{"arch": "vit", "model": "image classifier", "dataset": "retinal OCT scans (Kermany 2017)", "train_examples": 49215, "image_size": 24, "crop_scale_min": 1, "horizontal_flip": false, "translate": 0.06, "targets": ["finding"], "num_classes": 4, "norm": "rmsnorm", "norm_position": "pre", "activation": "relu", "mlp_ratio": 4, "head_dim": 16, "fused_qkv": true, "bias": "all", "qk_norm": false, "layer_scale_init": 0.1, "parallel_block": false, "inner_norm": false, "moe": "top_k", "drop_path": 0.15, "num_experts": 32, "moe_every": 2, "expert_mlp_ratio": 0.5, "experts_per_token": 2, "shared_expert": false, "patch_size": [2, 2], "layers": 6, "width": 192, "positions": "learned", "pooling": "class_token", "loss": "cross_entropy", "residual_init": "scaled_by_depth", "optimizer": "soap", "beta2": 0.99, "lr": 0.0032, "beta1": 0.95, "shampoo_beta": 0.99, "eps": 1e-08, "precondition_frequency": 10, "max_precond_dim": 1536, "one_sided": false, "adamw_lr_other_params": 0.00075, "grad_clip": 3.0, "gradient_noise": 0.3, "steps": 10900, "batch_size": 256, "epochs": 56.7, "lr_schedule": "cosine_restarts", "final_lr_fraction": 0.01, "warmup_steps": 540, "weight_decay": 0.1, "adamw_weight_decay_other_params": 0.01}
Rows from block 3 of a small image classifier, named by matrix and row number. Rows with one number within an expert belong to one neuron, the router's apart. Each number is 128 + 32 x the weight over its row's rms, rounded and kept within 0 to 255. All counts start at 0. Numbers have three digits each. After the name is the row's rms in percent of the matrix's.
After each expert's rows are labels from the 100 images, of 14848, where the router gives the expert most weight on average: "strongest on" is what is common among them. Only what is clearly more common there than usual is listed. The data: retinal OCT scans (Kermany 2017).
# router: router (model.blocks.3.mlp.router.weight, 32x192, trained with AdamW), inputs 48-95
# up: expert up (model.blocks.3.mlp.up, 32x96x192), inputs 48-95
# down: expert down (model.blocks.3.mlp.down, 32x192x96, transposed), outputs 48-95

# expert 16
router.16 091:113170173088083122135160100130114120129160178146155090154126099143131175159091074122175102093153111093153131151139185136094127137084114137137122
up.0 104:110129104124127119126127157113169065160131155125129158120062116090130110116186120143129048064076122170085175185025118149082127182110119082157145
down.0 103:158119089115135143168138154106117100138144064135147148128103098214101115100130082151097146103115105169147163097132197085132142129080118121091153
up.1 101:133093132177111193089139094121093108091110113097143108153123052079091151165139130126139137126109105102128131080164157137169112149126113125062169
down.1 088:112115110186080136105121098134124111165151092074173146143227133073084086140091134121117200139145090095156129173133141074107130153066064050112078
strongest on: finding: normal

# expert 25
router.25 094:155141139184189142113098122151118135093058220068091160113091147138127120162186089123122105094114115116148150094101164149094158185170157175114070
up.0 103:065168087114145118124171093128130113148098177152128123121066156174134133133108162121081092120098146115085153158078136120159138120134186036137106
down.0 095:114126103209177142169145121111100132175127060141078173142086100090152097108114133148099130134087091095123104127133101121104173104125100067113088
up.1 096:081137144096163141135127157149144122196158154125057116158155128139089097127114163178108110087133109075139140121145106062123130106060117117154095
down.1 109:179143136151118138138113074183143097160145111139094101112136155212130177124168165180047101151214077147066108080132135076135113095157135091086136
strongest on: finding: diabetic macular edema

# expert 17
router.17 098:121136077095097134143150077149167113092126156101106120154102085081097190179097139111125150175183124103112139145146142158090118159147173105161109
up.0 094:133182137168146142097113175142130161149109143109183097159127094144184100108111191093103176138101140126162152132135126108150120139070107152131104
down.0 092:132155136120122168121174135178181140128178095165144092167158178120096138086148110165109144094167154154138199131156152114128161116149228186157076
up.1 096:147121120137046110120169127124136155134127169094126071053135127126072117100122123100179099185108115098175122181134135174101121155089146153135092
down.1 094:141201129145157150169139064076142068103103099094138118137097110110090133139115082132129108173149178172185126151089095104101168179150148153145127
strongest on: finding: diabetic macular edema

# expert 31
router.31 114:119122080152165145149110191132160089094162145112123110144163077101172185178103132152114145124114064168130079079142163128142155143103171169125126
up.0 099:123110079108181139134084122148103153127144145113178130144133132122119121152133144110143184072094115130145136136084120132109152114130113124106107
down.0 103:137133123116152094135143103143107128125069182087101129140146141178085108143172048184122119113120206083178137147168087089118109081111168183165143
up.1 102:197168142151114104102155156060123128125135148178104107116139151124154102124181177139052117145113160128095126071103127086195141146167176116160147
down.1 103:122094101127138124140119155130151134132137107121153193146190123107080060167111118060185103126177109112160107172131179185180121108101107167095100
strongest on: finding: choroidal neovascularization

# expert 15
router.15 089:167097118152157167091123095087137092116159179165088089152114121155137207131060088159141111124111061130126072156118098124095162181131135074151118
up.0 109:092111067157098123109162112180138136114124088077149160143072150141124117129182153110116125079078134140144083150113155124088162120086124123121145
down.0 096:147128154218147170180073170164105108156115122149197062150130130196155069165097122174077138141157105139152115155124215120108114091098141115126159
up.1 103:174109121119145122216072158147095106094115144133132114122151134146134119149126146120139149123095123116148155099106108113099066080170088165124123
down.1 100:128131174122110070093131143130100116108065116146099118130090067139178094088123110114083101093107127154116138134090120120045150116133196120118165
strongest on: finding: normal

# expert 2
router.2 128:105135055191082159082139096086114132145126099108144070169156081176134090164094146133083138167162118149099138173111164111117125109114104145109192
up.0 103:122175136149163085078085187169182149128153093156096059108196139156197083100142093103078090173140132103163089145138133125106121135202152155175117
down.0 093:198154159114118120127138125145106152177145124138096154130141133187126187081146040118122216167152082101159176089118120115110073155171126147103154
up.1 092:099115098116104113124061102121102118165127086177105122135141109070112156120123126118091140159138123131113095126212117115205130103106148136161116
down.1 098:144129118126153118115147219115142091185132220104092121089174102104028136149132102122150091113159047173074157164065095129087159145135115137142166
strongest on: finding: normal

# expert 20
router.20 111:174147118151149166152143155121099143130151175165088087180131084138174162151126144109050075164093087105108060169124144142075158108101138114099101
up.0 107:089128127143126159111140161127185168179108216141116105169119139067165109125133137160119172167130095105113106150150169126115143094134138123193184
down.0 102:140145083095169110099090046159124123138112104122146089113127106135149087051133040165147148129166144158100123133096144123184103149137108138130108
up.1 098:128162129167126134114144106131143136084144099135169135171148116106145185053068084155155170148113115156143140102082069083111211163163118103160097
down.1 103:108132149160109182201136157058130182119137087132112121138130087123079140065171137121128123120148130121157145127174077115082201147090197132126080
strongest on: finding: choroidal neovascularization