A small image classifier, trained from scratch.
Model: activation relu, patch size [2, 2].
Training: soap at rate 0.0032, 10900 steps, batches of 256, held-out accuracy 89%.
Data: 49215 training examples, 56.7 epochs.
Rows from expert 10 of block 3, named by matrix and row number. Rows with one number belong to one neuron. Each number is 500 + 50 x the weight over its row's rms, rounded and kept within 0 to 999. All counts start at 0. Numbers have three digits each. After the name is the row's rms in percent of the matrix's.
# up: expert up (model.blocks.3.mlp.up, 32x96x192), inputs 48-95
# down: expert down (model.blocks.3.mlp.down, 32x192x96, transposed), outputs 48-95
up.0 099:460363437531522472529432544505514502487579583591488501352497478530533472481516539546469427485518498447541483459446528488550515440540549456521483
down.0 095:536359495509480483507532388530549484571477528481512411424485605451456590543415507489461430565477426456479489477454590472467524531436481488463580
up.1 109:587457448449575580508530539548369513469602551503492517482607497501523585486528486541441501462489375464414459590398602578425472544509446410544488
down.1 100:452509453402513545553543530459552494483478448548560544439507525481504570560530426395494442549592508497454498549517553449498400526612541451572505
up.2 109:450506493603495478453434430464466513487551569599474444514442492372508526512520548580491390447456560404558518519446427519552555597582523493523457
down.2 095:443445606475421552475519580406463562408490527566557496521545435543447494520520545380501434488490479470464490458572514511576383625465505575595495
up.3 097:480395587578536477548516524481435526479535412622465566439470603499391537468489483515544428485510548583519439461444418440571483521561480534506436
down.3 096:471531507492547549516450529425535503530526480470476426561469480522510496525433633427502479427443516498423407480594491499447620535528518548452555
up.4 100:454520404531586479547497439453482394460567510492520522515593570484522449476500486574507508477468490589503504520463537486442540476483449458509502
down.4 094:573464563456539481411530422592518474588461458368553576509421562483486493592542527489493525460431490558582486507426517431502425605482610576447491
up.5 093:493495545545472492545463568569524565566530597486541463495488511414573460522437552521578495503401449473498472457504426547469547437508488430601488
down.5 100:516442480436566547480475461528349544474508460479468463445465595550470496493471486465531458434473587595526453519519446568492462551536489496502595
up.6 098:444457521484577480494448472557508452556591526530539498468534470527501462466555463422470478482447445472571544425480525502443491535535508379380339
down.6 099:559521568607458489484465552467465514458510534522500557486607547540494622525477585498445423543646493455532511444468551524503550500591510497503589
up.7 103:475417462479537455512480496465427538546558521399450573507499530586431489414473516528441426484500492460513449527471466419532540513580540522528603
down.7 104:526447561513537543512516457468478476461583568443487441535460510450519576514444510498527476477546450418577508449441509536452500623464521504523465
up.8 100:470506531507462515565451538494550542443471496526468390577542579473491498449473502470581538414512520513561470615513528438585496508533446568460514
down.8 105:508356411558529568447508521495487479509506468470485590476509457496499443498459506573551482507524526437476488470517578546543432377483435551475524
up.9 105:475526515481467493480414555494508538565502496471593530540490558561508547488473521541424447493486553470457480627514426499512533523555498496486530
down.9 102:540442530422589441552420514508569410549506503483523417547553495470517528515570491515464439453533507422477490489540480494542580592464542478511497
up.10 100:456484496579441504474512451479531527521489490480399520518342523476533525450537553520512525538481574511592500476440538513591575484503485443516546
down.10 101:406565502461559540466519494474574450474350430500412428530560451514541456566560452505423467421452523546512601460485565430527423528456535436455496
up.11 102:516481546586405441388484424487520471443448472496440443511544526499459566510510405421508536526489518497441495358395534479521417467459472547507505
down.11 098:611494479435567564545474438575510449574535475487482498493479486520398502437512559487477433588418428533435535464427554457506526606469463522522506
up.12 100:477519435497487457497555521511533498424478375508516495521493464419529448446517445552446513468591488424506450451488489404488500532538446408531553
down.12 101:505450463424538405537494457479610472560504406546613460435583466379430570495610489426458489530502534497555451524546478467493496466498521485520542
up.13 103:532453458525529504485596533576508374456589540499493388484500475522504485443412498495513572568428514492480527537532506541490475521534527500432511
down.13 101:452543514539500489585564549552473504474501414528543508535490492508483461595507528515465461529438523392541506507381515570478429474542518511598610
up.14 109:541486472474547514462531457494527510552440443346446511464466510553487472424561504495459460513547477575516394404485511491464521570500551554549509
down.14 100:463437471456471429546516476435642511529494615515461522490425442450457495539443564545513522531438539509529442498549527451495524444509515553538486
up.15 095:462547457524415510471483436485486504545516500445500621497472515487561454465481525490446590409460563416521433531452568486527570452474540463532434
down.15 113:571592528528482506477528436336514548453510433485431517452448597495500495479552466535680561529498393477540383528542482515531555556437454618495485
up.16 100:472491528437566495539484516358496522518524521566459558499401542430486473426519503606478522502535483482605490546471588445459476434441512508506515
down.16 102:532605525459466427432434525477511585475487571447529432482475570460436548486492429580566474549465468527566510526587548516520459553439445561444515
up.17 106:505486570452507479486435492499513588499537422487497462577506418517403413508476521484438615570517542463463517536518562540465400513420472464510597
down.17 097:528495503518525464515580526535592477489527571518442478424438531526400470504616342474546486509472490527421463549489435470530421470618481589469471
up.18 093:494456472584412465479433434548541507522529491510561469457503520495495494564495557384512480515481622512470431514515471519501507524445488483515494
down.18 102:551434516451467524505560507468469497517539509494530549456469545427484546499497411510542545487410450481567575516464480488536489522496445477329487
up.19 094:540477517585533384533517523578435460482494459425505526477510546566516499452492464438554440439630478443448472548526504473432488383419412385491524
down.19 091:534434529506415571522532435466477423538524505452548529529562400506407550481518525575526528448470446444509480568526472576566514492474482429425459
up.20 099:508505507492478525531564531513490557526614523497506467419455481511502485474516547517377519521592479437491394579495502527412617529540503566456521
down.20 097:483489472469504425454508527433559513467563499460451429432518519434519483475569506434461603392515485504418536488576527434491512520544515497529571
up.21 100:531491492408511434545510480529480547536455450455477452442492481536518443437495487533499572441517441543480420473466450382598516525493443494464528
down.21 097:553491496460429514444518516525474513555560508570519586514518476476522558533672526547533491532519496475532494473491594422576519493502595511440504
up.22 095:451633491501515634510496579520382445531470562487556490461568552499517525553408487544491479478485482530418530492510527528550568407441562519546481
down.22 101:549444460514524434497557560476522389440559517498517392524566488457479503470387425487561447488490479437511464485501493412518519555579403483492488
up.23 102:443510488496617494477495456496512522462605463497483505456446552510381396413597454546453502423418503604535449582444515459534403515496487571451510
down.23 107:517461468522409454456535539598536457542410566460484502462480488574529482555478639475390537473452444543549445468505607455428483477591420502524480
up.24 095:555587468614593511550459417446441542509509513430464532476531504475613548528515434537486511520523563614457478455413565484452494477526577553489626
down.24 101:565552439530538474510489510481478488458488476504494476549481447456490472551453509433525489481617499426598560452506514508451490517493475443484575
up.25 103:469421456444488531509535607542476578509548502406502534522437469511537506653504492494454574570464559432417682397476586487541484504506487429533576
down.25 093:481458466596469417509492454551588501484454494480547579558474431520462486530494498482548452435475534501373485476449455458550412475490510543536516
up.26 092:466390455476390565450598474530507462554534504494429612388452403520539554456514527503545511584532495558432498579462440430507490516455494459510541
down.26 108:536502568588444499389476487497462506473481470550586446484529594388514465579529467428498567540489555481512470471457486370528472602395608495503475
up.27 101:498524512521483463443465498513527468476480435507519536530488422523635400536511483510437551518361457451476473410609524445522504480580565514435512
down.27 101:550577420507554479437495566471462486511502465621484533521432535512416517499490429427527529536497415462444523493453543540551500540444425484536508
up.28 106:585519554559435505553509520556556501543473478556515517500417541409439482445477476498433450520457630508425517515447545501505532499502534596516554
down.28 101:441429406634416476497520491409502520508464485539430399501546565531589468504435506465580544458475560538347478396584505478503490495487606485543542
up.29 095:465441487530550624497490568412523511552426502463547526565393406539494461549494626500483501539446493529542509502515494513518440478535486524554484
down.29 094:405544451460500468489531573536419477488497436597505493522461537545439446521536482539542371512524535487494533576474565489496534418559475462410547
up.30 101:434527602577470501501459586611504487496463442508569460587451467475574414508546576504479479479491523565491446471517446562538528571420508616490490
down.30 099:488509490527473464595503467492542481592467519495442545505599453531589495487488437549526541433492539503482554530404501534463488499459345511453483
up.31 093:495547496473563366461577507594564534500505507516454521543451476471513442452507512529553488538574475563482480496585435551514552498458448482464475
down.31 090:409459531523494495470446529387581517491506487384419595484474586521538490393443527507450576533513541427438448421556476457437489531439544479529536
up.32 094:514488479381544536487562574406387506417522516610478477481515473469469580473416464418449527481531515490561545492566621512460495504533561513581576
down.32 102:428446488500487472443532517507397538522443512489472508580475515551348498595429488493539466512530508427497517505529468445472544476486474510540470
up.33 100:544469502421420548496473476511518494436551454419556542559547562443441414446500372438493492508461465542508527567429465541552483584452490461434449
down.33 093:474519518618536517541438565447383474530549540549461481537463474533427428538531358491591586500501496481537533507506501469498430509467387512539557
up.34 098:494446533465479356435543498501482423464433567547489560496527516500507536417426465503508544563510565543421517513551505448513412573513526576443551
down.34 097:518509547548467535476437368518500422539486516586492523469548550487490492446406536466481563495426642569481404488520607521555527621534471438584416
up.35 102:494450502509474447437556565479601540477530508446536426421471555528546582492506580434521452528509529456507545500566532456443444428556480429525425
down.35 103:610443494527439568469462547562504547590542487457505536498420415463537465477450464517491483540458429443478485569595498497489545537566439481408432
up.36 102:528436480414558501488544545564567464504597424526452467482455656548537458534473501566507557390520515611494530505479516542466508565438533637532443
down.36 099:471481462472485479474519461477559459512522528499499449493500549464482589471616528432425479489523510530563512562451550528500522631379557441589396
up.37 100:533511496550435469484488477518519450508561442477543498485514531634618424520515495488466441501609452411532478544486473473482466530548484539533481
down.37 107:438505559519547512491537474408583488542508512474505515523499403522506399437535444467534444489539479559493416407446418428577424496456477498418509
up.38 100:409473454458454526497476543505539415412517542491521449411461489486495581505527579544484471459473501526583472593516531566455479490507459578584578
down.38 088:551490557521523540484537525575406487554525419439443417465457409455474592463450457451446537525449548499539539510368448510421592538436468497529463
up.39 102:559449544501495535457510480533429439462542532558453544548462476481477549505502439481430547506492595437568468577462445489536668498552472576379502
down.39 099:380548444453483605497395595530425528459508549583577493459491509520420540492499493499514557423503512463421572450512569557468486532564431447431533
up.40 098:524471459441481536498468540592478452591530492505456492551527481530509511501457561521493408453485455645407565574470524433470449473529564560478523
down.40 106:442571534504543476522493468485542583539439497587587456456613533502497417474499420523529497478483514467527481480502470508483424410534517487501540
up.41 108:524539466542433550495448527463465543437489465591529552505449471550452490515488546504436537592602540515510473573451633538603405528497564511470582
down.41 094:469501427419529523512575458456479461479479491484432498500498471573526443507554498498524525553440548397545497446495435486480431432500458464470380
up.42 109:551508512400564456523412499472442479503526498374539421507472461466446418532443572491565480541540541509550455507442439440503475503430530509520421
down.42 105:462473470487410485527568558528519531442435492491577567514492567544475490415475490537470508545553538503413443587588452462527537541627482420494506
up.43 102:538510505477540462494474567487493571532420511529553506463487511470496423484460577481602502503500476476599495461416567502459520552507556570442503
down.43 100:577470485566555540479612573469426600481491555455433462513469478477511465544466565539448486535402470513480556444528449469525496438602472483477414
up.44 106:508564461499511449592465474546556526585425510425592487510487618514584604420473455552441487417462476520553530550492434461523516447440409496455557
down.44 094:517491503503500579520496490434564424491531589526567549472504506607540552490496535428484374493501538498504510472413415536523511513505553510422452
up.45 097:485473455549549461507451474419551528486405471492517588592484531495514597530434471575460630496570446455507529540350518565481417436543506521464513
down.45 109:591515607578591534537504490413535517467487457437484536415466457474484483570548497434443433525436531451447503573574466484437478476533489534438520
up.46 096:438484533537473480494431552583469492498536466451527481574522466653485523445457593510431404517542427630563505340502545534605454493438467577602457
down.46 094:514493438626543434482428498432559505563479417566458468486446567444450544577459569507447471507484448513560527447528567416515464522522434438556530
up.47 100:513527485526504442524544539581565515544467565471566437487463449533535470556619508484464503486550483418423496547432500503606496495520475435471553
down.47 105:496517519450489512521536503641441522459550540460444503475508541445452498610489546527441394532516481495442478409384465485468469473455560486386597
up.48 102:564478531605568493555624526489537469484450556543552533424537414488438549539523522476593565522424441529504529516555454589584607467463508561561559
down.48 102:484421429482496578508483568493487567406520424521545514464486549552500427542582494389508498475539517411442585444537496613603485524547468442504561
up.49 098:573534465503521449518459425549491453386575457483548447529440613479508507547524516427540470584386437536421544354486560457560503465411526514600450
down.49 097:552488383528455470519376501554507486523557513486434521427519445384531478516498522515462505412585587463537595537415416455524441457421474517542498
up.50 100:475508502466520575522530543533519469504446471577601477531546578540458430402420492568488384463496502498495510495426508500505529512517469514684522
down.50 101:506585482499512505503489514413477540491479520642523497484518588485497559470527428399537499492612420501483447486519507503495535453463550487436475
up.51 101:527506547511495514525461548548538500536546502462506447470492448552513502355614390372507436589437508528475486510565479420567489542489467457432568
down.51 106:534453475508535511478487552450533500430530506387496458490525389596525550514501448504491413501504562506552465503483554442429465451428525516475531
up.52 090:548480451461415566556558491467467428545463460400527591571528466383458528593613402433512513405592536397528544566489440481485569446480491496509423
down.52 099:510477430559573511488532502484493559585500444507562521538489587510496514552518594451536570535501507553498572477439496532496574540529579500538560
up.53 088:515489639557520557487472376509488552566544430549587522512523430529400475381512562503400558467524518457569481504418469499524619513531444469526497
down.53 098:624561515455545448522534495446456516470471526516498481463509438475478398506507491455442492416441563418499499544510428586448571532573432484579443
up.54 098:480511605545571554463454446490524488573536542515442453483483443468420593530464588505511521513482402443543520557455483507602502447473533477410481
down.54 108:543452452452481459483524442484521482483425459491463503413491568368411497463620425601545479577489409520543485518566530523530550473524444602492472
up.55 104:457539465506530470516462464501441484547405529475361500438429526453436545514456414549538547433507466418548395563488519438582499466526505497512402
down.55 103:543477531461418454487483494475567523492524507522548470485510558545527509562413565395540544500444513489526482528500453570389550478436476447489468
up.56 095:487540526548530489495491476522478533469530551504415488539510476445494536490560512536547541519558479511469401416507457572494499503451518529518502
down.56 110:414562502519527514468534473504447579386521675542474498492480455514497479484530490548530502472514571501454428463437548474515562543435490413502507
up.57 104:439505472504459478515502517456605383544504550556588476513550519542539492456496513474444543493532485517436472482528534487504489516486504417504440
down.57 102:520518432575611422523517547469449507452526462494535461514494440530602442511529491497586503498449415506528476516528489470495575534437554513563554
up.58 100:441476397529609540546540504511502552583443507497525397366522552475491479554488542464463568474530472455479488572489495447501516510492518527529474
down.58 104:540573503560475533519445406565516462573488565507514504430471457435514583493451541533451520494525488503537489493414485487669481459572562400468470
up.59 090:592533525559460513418429469579589549521526440587487572547469487455499475498499623519493507418387492511529434458528537522565498434498537446493462
down.59 101:503611416460408413495558506499497485564421452516595499518585445564497473554483485563476461496521545568429475414552513573518556502581552476441446
up.60 097:534464451413426510487436509491471528524444433521500511541609463627477518489479542511492476583554475542570489620533479471489535562512462483518455
down.60 108:555521532544461561491457512470565550457455527395431470476553605542477519539535544416436491491450549505451498533455504438614358499529425592509497
up.61 096:503513510521398483569531586552508440476505566547478484512530489528455445461519448505600484539485498493409481572489497488411470533556582503562557
down.61 097:517445576579432456534514593502472487509471516565442559548562528506500533599450520458529405504466455635443507520465506544539525518475486540493552
up.62 099:618561440402544605531481481625547527494555561516497545467472557482523528423502468471525494517618405582523496466521639494563458534479473525526523
down.62 102:517375596438567527515568509473569516529512569566442511488601443508537508509483461526545578493504474452439563443497495486579420483481400507397518
up.63 096:396521506456414534503387599551496440455486332565565414492411505496520573490525539424465470535542496495518457509484634470490515615494571504472459
down.63 105:533468509518588542514579438496506437462510497444454492512456492513512539516409561513586542589524509488479454517541497394456510486581434483503565
up.64 106:564555481586450487422409524397513448453493560411544419484469569553450477503533546449527520554513609469494542515535526443585468512492441640472531
down.64 100:597510558464454476538374498543522450433439605502490522536442480466552458586433589453556668563535513475530469536561556483530446494502586528394534
up.65 107:504512530528518465532599479458496491565534569541440558475417457509441462505481479548588514503510462538525524528502466487566403517468567453515483
down.65 093:516410460434449446516459488529510480487443521516541602500524564391493511567524514527399461500479539520533475485436466483541430538434460532514627
up.66 102:516423532396452468547514525564514557490526619496471547549469524454513495544348470448488495445476443500438477519498574507402508533618459524544413
down.66 100:504549472526483499442488467536441547497472558405547532500549605534549532627501478509496479494505446462406451535512407467533488376522557558472554
up.67 106:401543532417475529457533489448566426524484429527462521556516558359590565446462563593497464532462577502584430537489503455585585438556403432488429
down.67 100:513571517591557649406466393477440447515424549483419509531526486473582454426512495552507493520441448573504514557421509505434559516498530534555507
up.68 100:526556439459588468602569542504511523464502578535536489502478504436457544492460533474474544481559490539456514592523530422471552476477522407531508
down.68 105:480454489562483423506455529445465493450577518435539547486524504450567525473381447559586469515545435566551470432449497603569543563439493479519426
up.69 095:483614448524528506531468544497420557491487542636370477503460439596529499459429534516493537542460485531509549485512476377633534547461501522514458
down.69 105:508511548522448581512493499490529499474438551533554437475489473591582434460493486526443577518466432445488498568453435474550618586542595490496530
up.70 113:447463456465487462482461480492543571478566477468503385440538572537463536523558475503642477540522422502547445531551453505536405458600522481518456
down.70 095:536514561549531474447498517550515547430455514478506494441568496414487499420511460431438605533440469434421563573542550506518495549512562421477506
up.71 103:562524493449417513407461452483506507528625464549518509496545591546461505498542496479448517472560496422489464592559465488455519504515471487517469
down.71 097:557475418540492437493456596491551532500507473611535451484468470489521525469497566542509517487509446501444599539590545519483510514435585460467491
up.72 088:443524493494482403513557418471476530603527517470527520574518474661484526498454499500497486586511472445560532520449535517504520571564470510446535
down.72 095:504592523551504459485504517558468553473361541488536538511520466535402627485573540505519479446455458478548559595440485485537506529492482509517484
up.73 089:513460554487437511493566488493449538471492492499548557552531464487538569548502471479558472575522406418516478591502445398572511520503552449458486
down.73 105:453549533497636500495483579549535485597463490404551588468491512545529482433500386513482533623555568519486413492472462539583546468486520479490434
up.74 110:558558340493417393448544483502514596501492487557527477522514444482583412453489507394487393539481461520428515377455458493448481499527556555485499
down.74 096:518503367544501528507490492513521529485490431443571417491480508485423430566506465460597441603499564414545538561545517427527525504400487543517471
up.75 113:441427468410464501437510538541402487413560484484538507512533586510551459524411511549505582499528447418414584510578513544480485457487478516509620
down.75 096:555585484454517420537471575468450385451450529456431581559475508541555526531508586421503443525536496534446531518577533479492469561479471498553454
up.76 103:518480486336572586485547515556432542543456414494496545540520475452525448507602383444444456508559479513514552520525507500592527470530522491457598
down.76 105:462539450440534504538473512436508508500526447430521488505424430516454628555439400553491507566528456449396525490508409556464533543547391580495459
up.77 097:519568550499539508442657470515486462436569498466559432546496529491534463528513504516496398500465488543514505544546532497529500509484483526480494
down.77 104:504550539536381492511530490537466536474574498399584448471508460512431542415485405586552494524548459551498602480447481491621502480423537619568583
up.78 097:495451500555469382540551526484506422619435522451506540440483533440446463572505476563506526444469509557529604534532574416525578590567494440486531
down.78 098:595384509459499483574491514500414482438509569545389501522513446538472512490458575478532412573527432408539510530461483489532536408525523533483545
up.79 095:516521496464395517496416542539503532517524481500511547510490562514503433526523510588568500487403407479517527486461480334534470479494525660552458
down.79 104:491486506416450532426394545540498473481497398604511481517431448525494497472520435466483439475556483485546540540575545499456473351482464520542496
up.80 103:484446536534412470473539497539413523562522498485459447562564522460518562545442521485494497414481530596484450535368456559515474510463502468527460
down.80 103:545526402507515528474483570531466424456553550489451493493518540514579579548561499424443486499459561440449400439523573537552573437509433408501497
up.81 101:467501446523564578493488436435481558441492500477478503530508458499523478498461496498519481522540603526528506489467483503509622526561453452464588
down.81 099:554442588520543488603499449485540429512538525490556449477557493447484431539543472515565529528536506434581525540503509525437525491441474520539472
up.82 102:500416510568488475437404474499563591468472435524506561497587451567517432494496439529484461482513440406487517481434554562463482553516548588527480
down.82 104:457438472531438547483507640478444468431579540506525534404366433511519432546464450476564464472535551455511552610518550459484496422548413537501441
up.83 110:554431539527465462498477542515546481518526531527535556453555459573473503566510487477441455427492488437502489463516372492552479400530470505484523
down.83 096:387465572489466558624503569468518529478506463470512458514447564466455522517406548502466536529469467480461495541472646558427541544453485538451534
up.84 107:467503455481408430474524594551594517497585556493545516500450550532458484416507438426495492446462557568559542439434545516500516446496527602468515
down.84 099:453584468553628499488532515437526549567482414491578445448522445521518447475563587498436558510478480478478502485520499534585427454577481535527519
up.85 092:440389532450555481563416453546497473425539492498574532477398477560517473504515494415608546509567544530480517557517517517458479504561518538498478
down.85 095:580489548542532549438511513638471498534436440353453443527531532604483506645390493497426546499495429368490576562540532458517480442554467404484474
up.86 093:495519482532555506500466518490493465514505589423479518533373552447514539548508427494429486510469496456535518451648588394579512467456585468550515
down.86 091:417504494538537499546568485543419487496503504523452465502511465482533523568555540414537517537482510437413517441539542462641559578528489624469521
up.87 098:490439556501439505539452568479561522530504535545520511434577528513530424529517479517534427430475531490476516575498528468533404602495590550502413
down.87 101:506516499547421582442583415591408441511449483552571413488460487468561528608379452577519544565586506527425438472453483482488466508385536487515465
up.88 104:503493500487501424521572587598427466524513478450553518500473445572457475486512457521522541508516541583461478507501408498485638402561534496558564
down.88 101:479508581477442406420482464435564570574406494516506545441404508526437487566499460506529489466474464585592479513487427416572559447489483440491540
up.89 095:466429444523551479460415459523498481424573527585447523579438417400505497496354554503512460456518529566534543532477548501451530451555473452497498
down.89 092:535532507458485588439565408501497493430461482440503561585509497462570478602471575554516505521509526500434539434462473506447602461481536509478496
up.90 108:564491531465538514488421469509483490577467529540436453543401514532453516533481518439367601571548406574487469551552525512494560478554494559584447
down.90 094:452453550505485540562506550540481496528559517525470429566538499383538501463468422478403480588497489467520515531577554502513514489419455471426502
up.91 087:546530562526520493482520471462582434498518504562448510497531548372555551509565536518589479496460405493485436533548504430481498467458458523564375
down.91 102:451517471539517542581505477563397458519491528485551499542498415505549443610615441577516416504453460430552414507538427489478540598476484534521472
up.92 096:533476531516474576503446443462554472592580470486511540379497466590536464488531496483461551553475513451468539491496518469488463534539474494484511
down.92 104:498481502405510507476486466503492489550549549439512564525464546484429467529469523519418528516421476459555539489543515552434462522490461523495564
up.93 105:564469499440522565604420467488481460393447545620423521501503481511530578556428448433467534441442418521520448475572566534656458429570447486547571
down.93 095:443539472460439425549545451588603555432569454430564576485578500546543486580463451522508443563527481515511428613566456472492471540546479557457518
up.94 099:472533479468459527543538434441489498486457496479380526447612523526595548486482538490455445574472461435504540449409488474526477443424525439429498
down.94 099:543563520572546437562493478569486531509530535549563567444512496542463412587474456466396567484465511639508503582414459445529524534433484486596466
up.95 094:519547513444461503485471455555501474464493466445535434490576506447369398502559480490438507510453507473486370454536559427591521482456373545459438
down.95 093:594600483486519544385445576522543555461488503531525484455449560443490557478449459426524429546519519553495434493490469558499476490477613461490496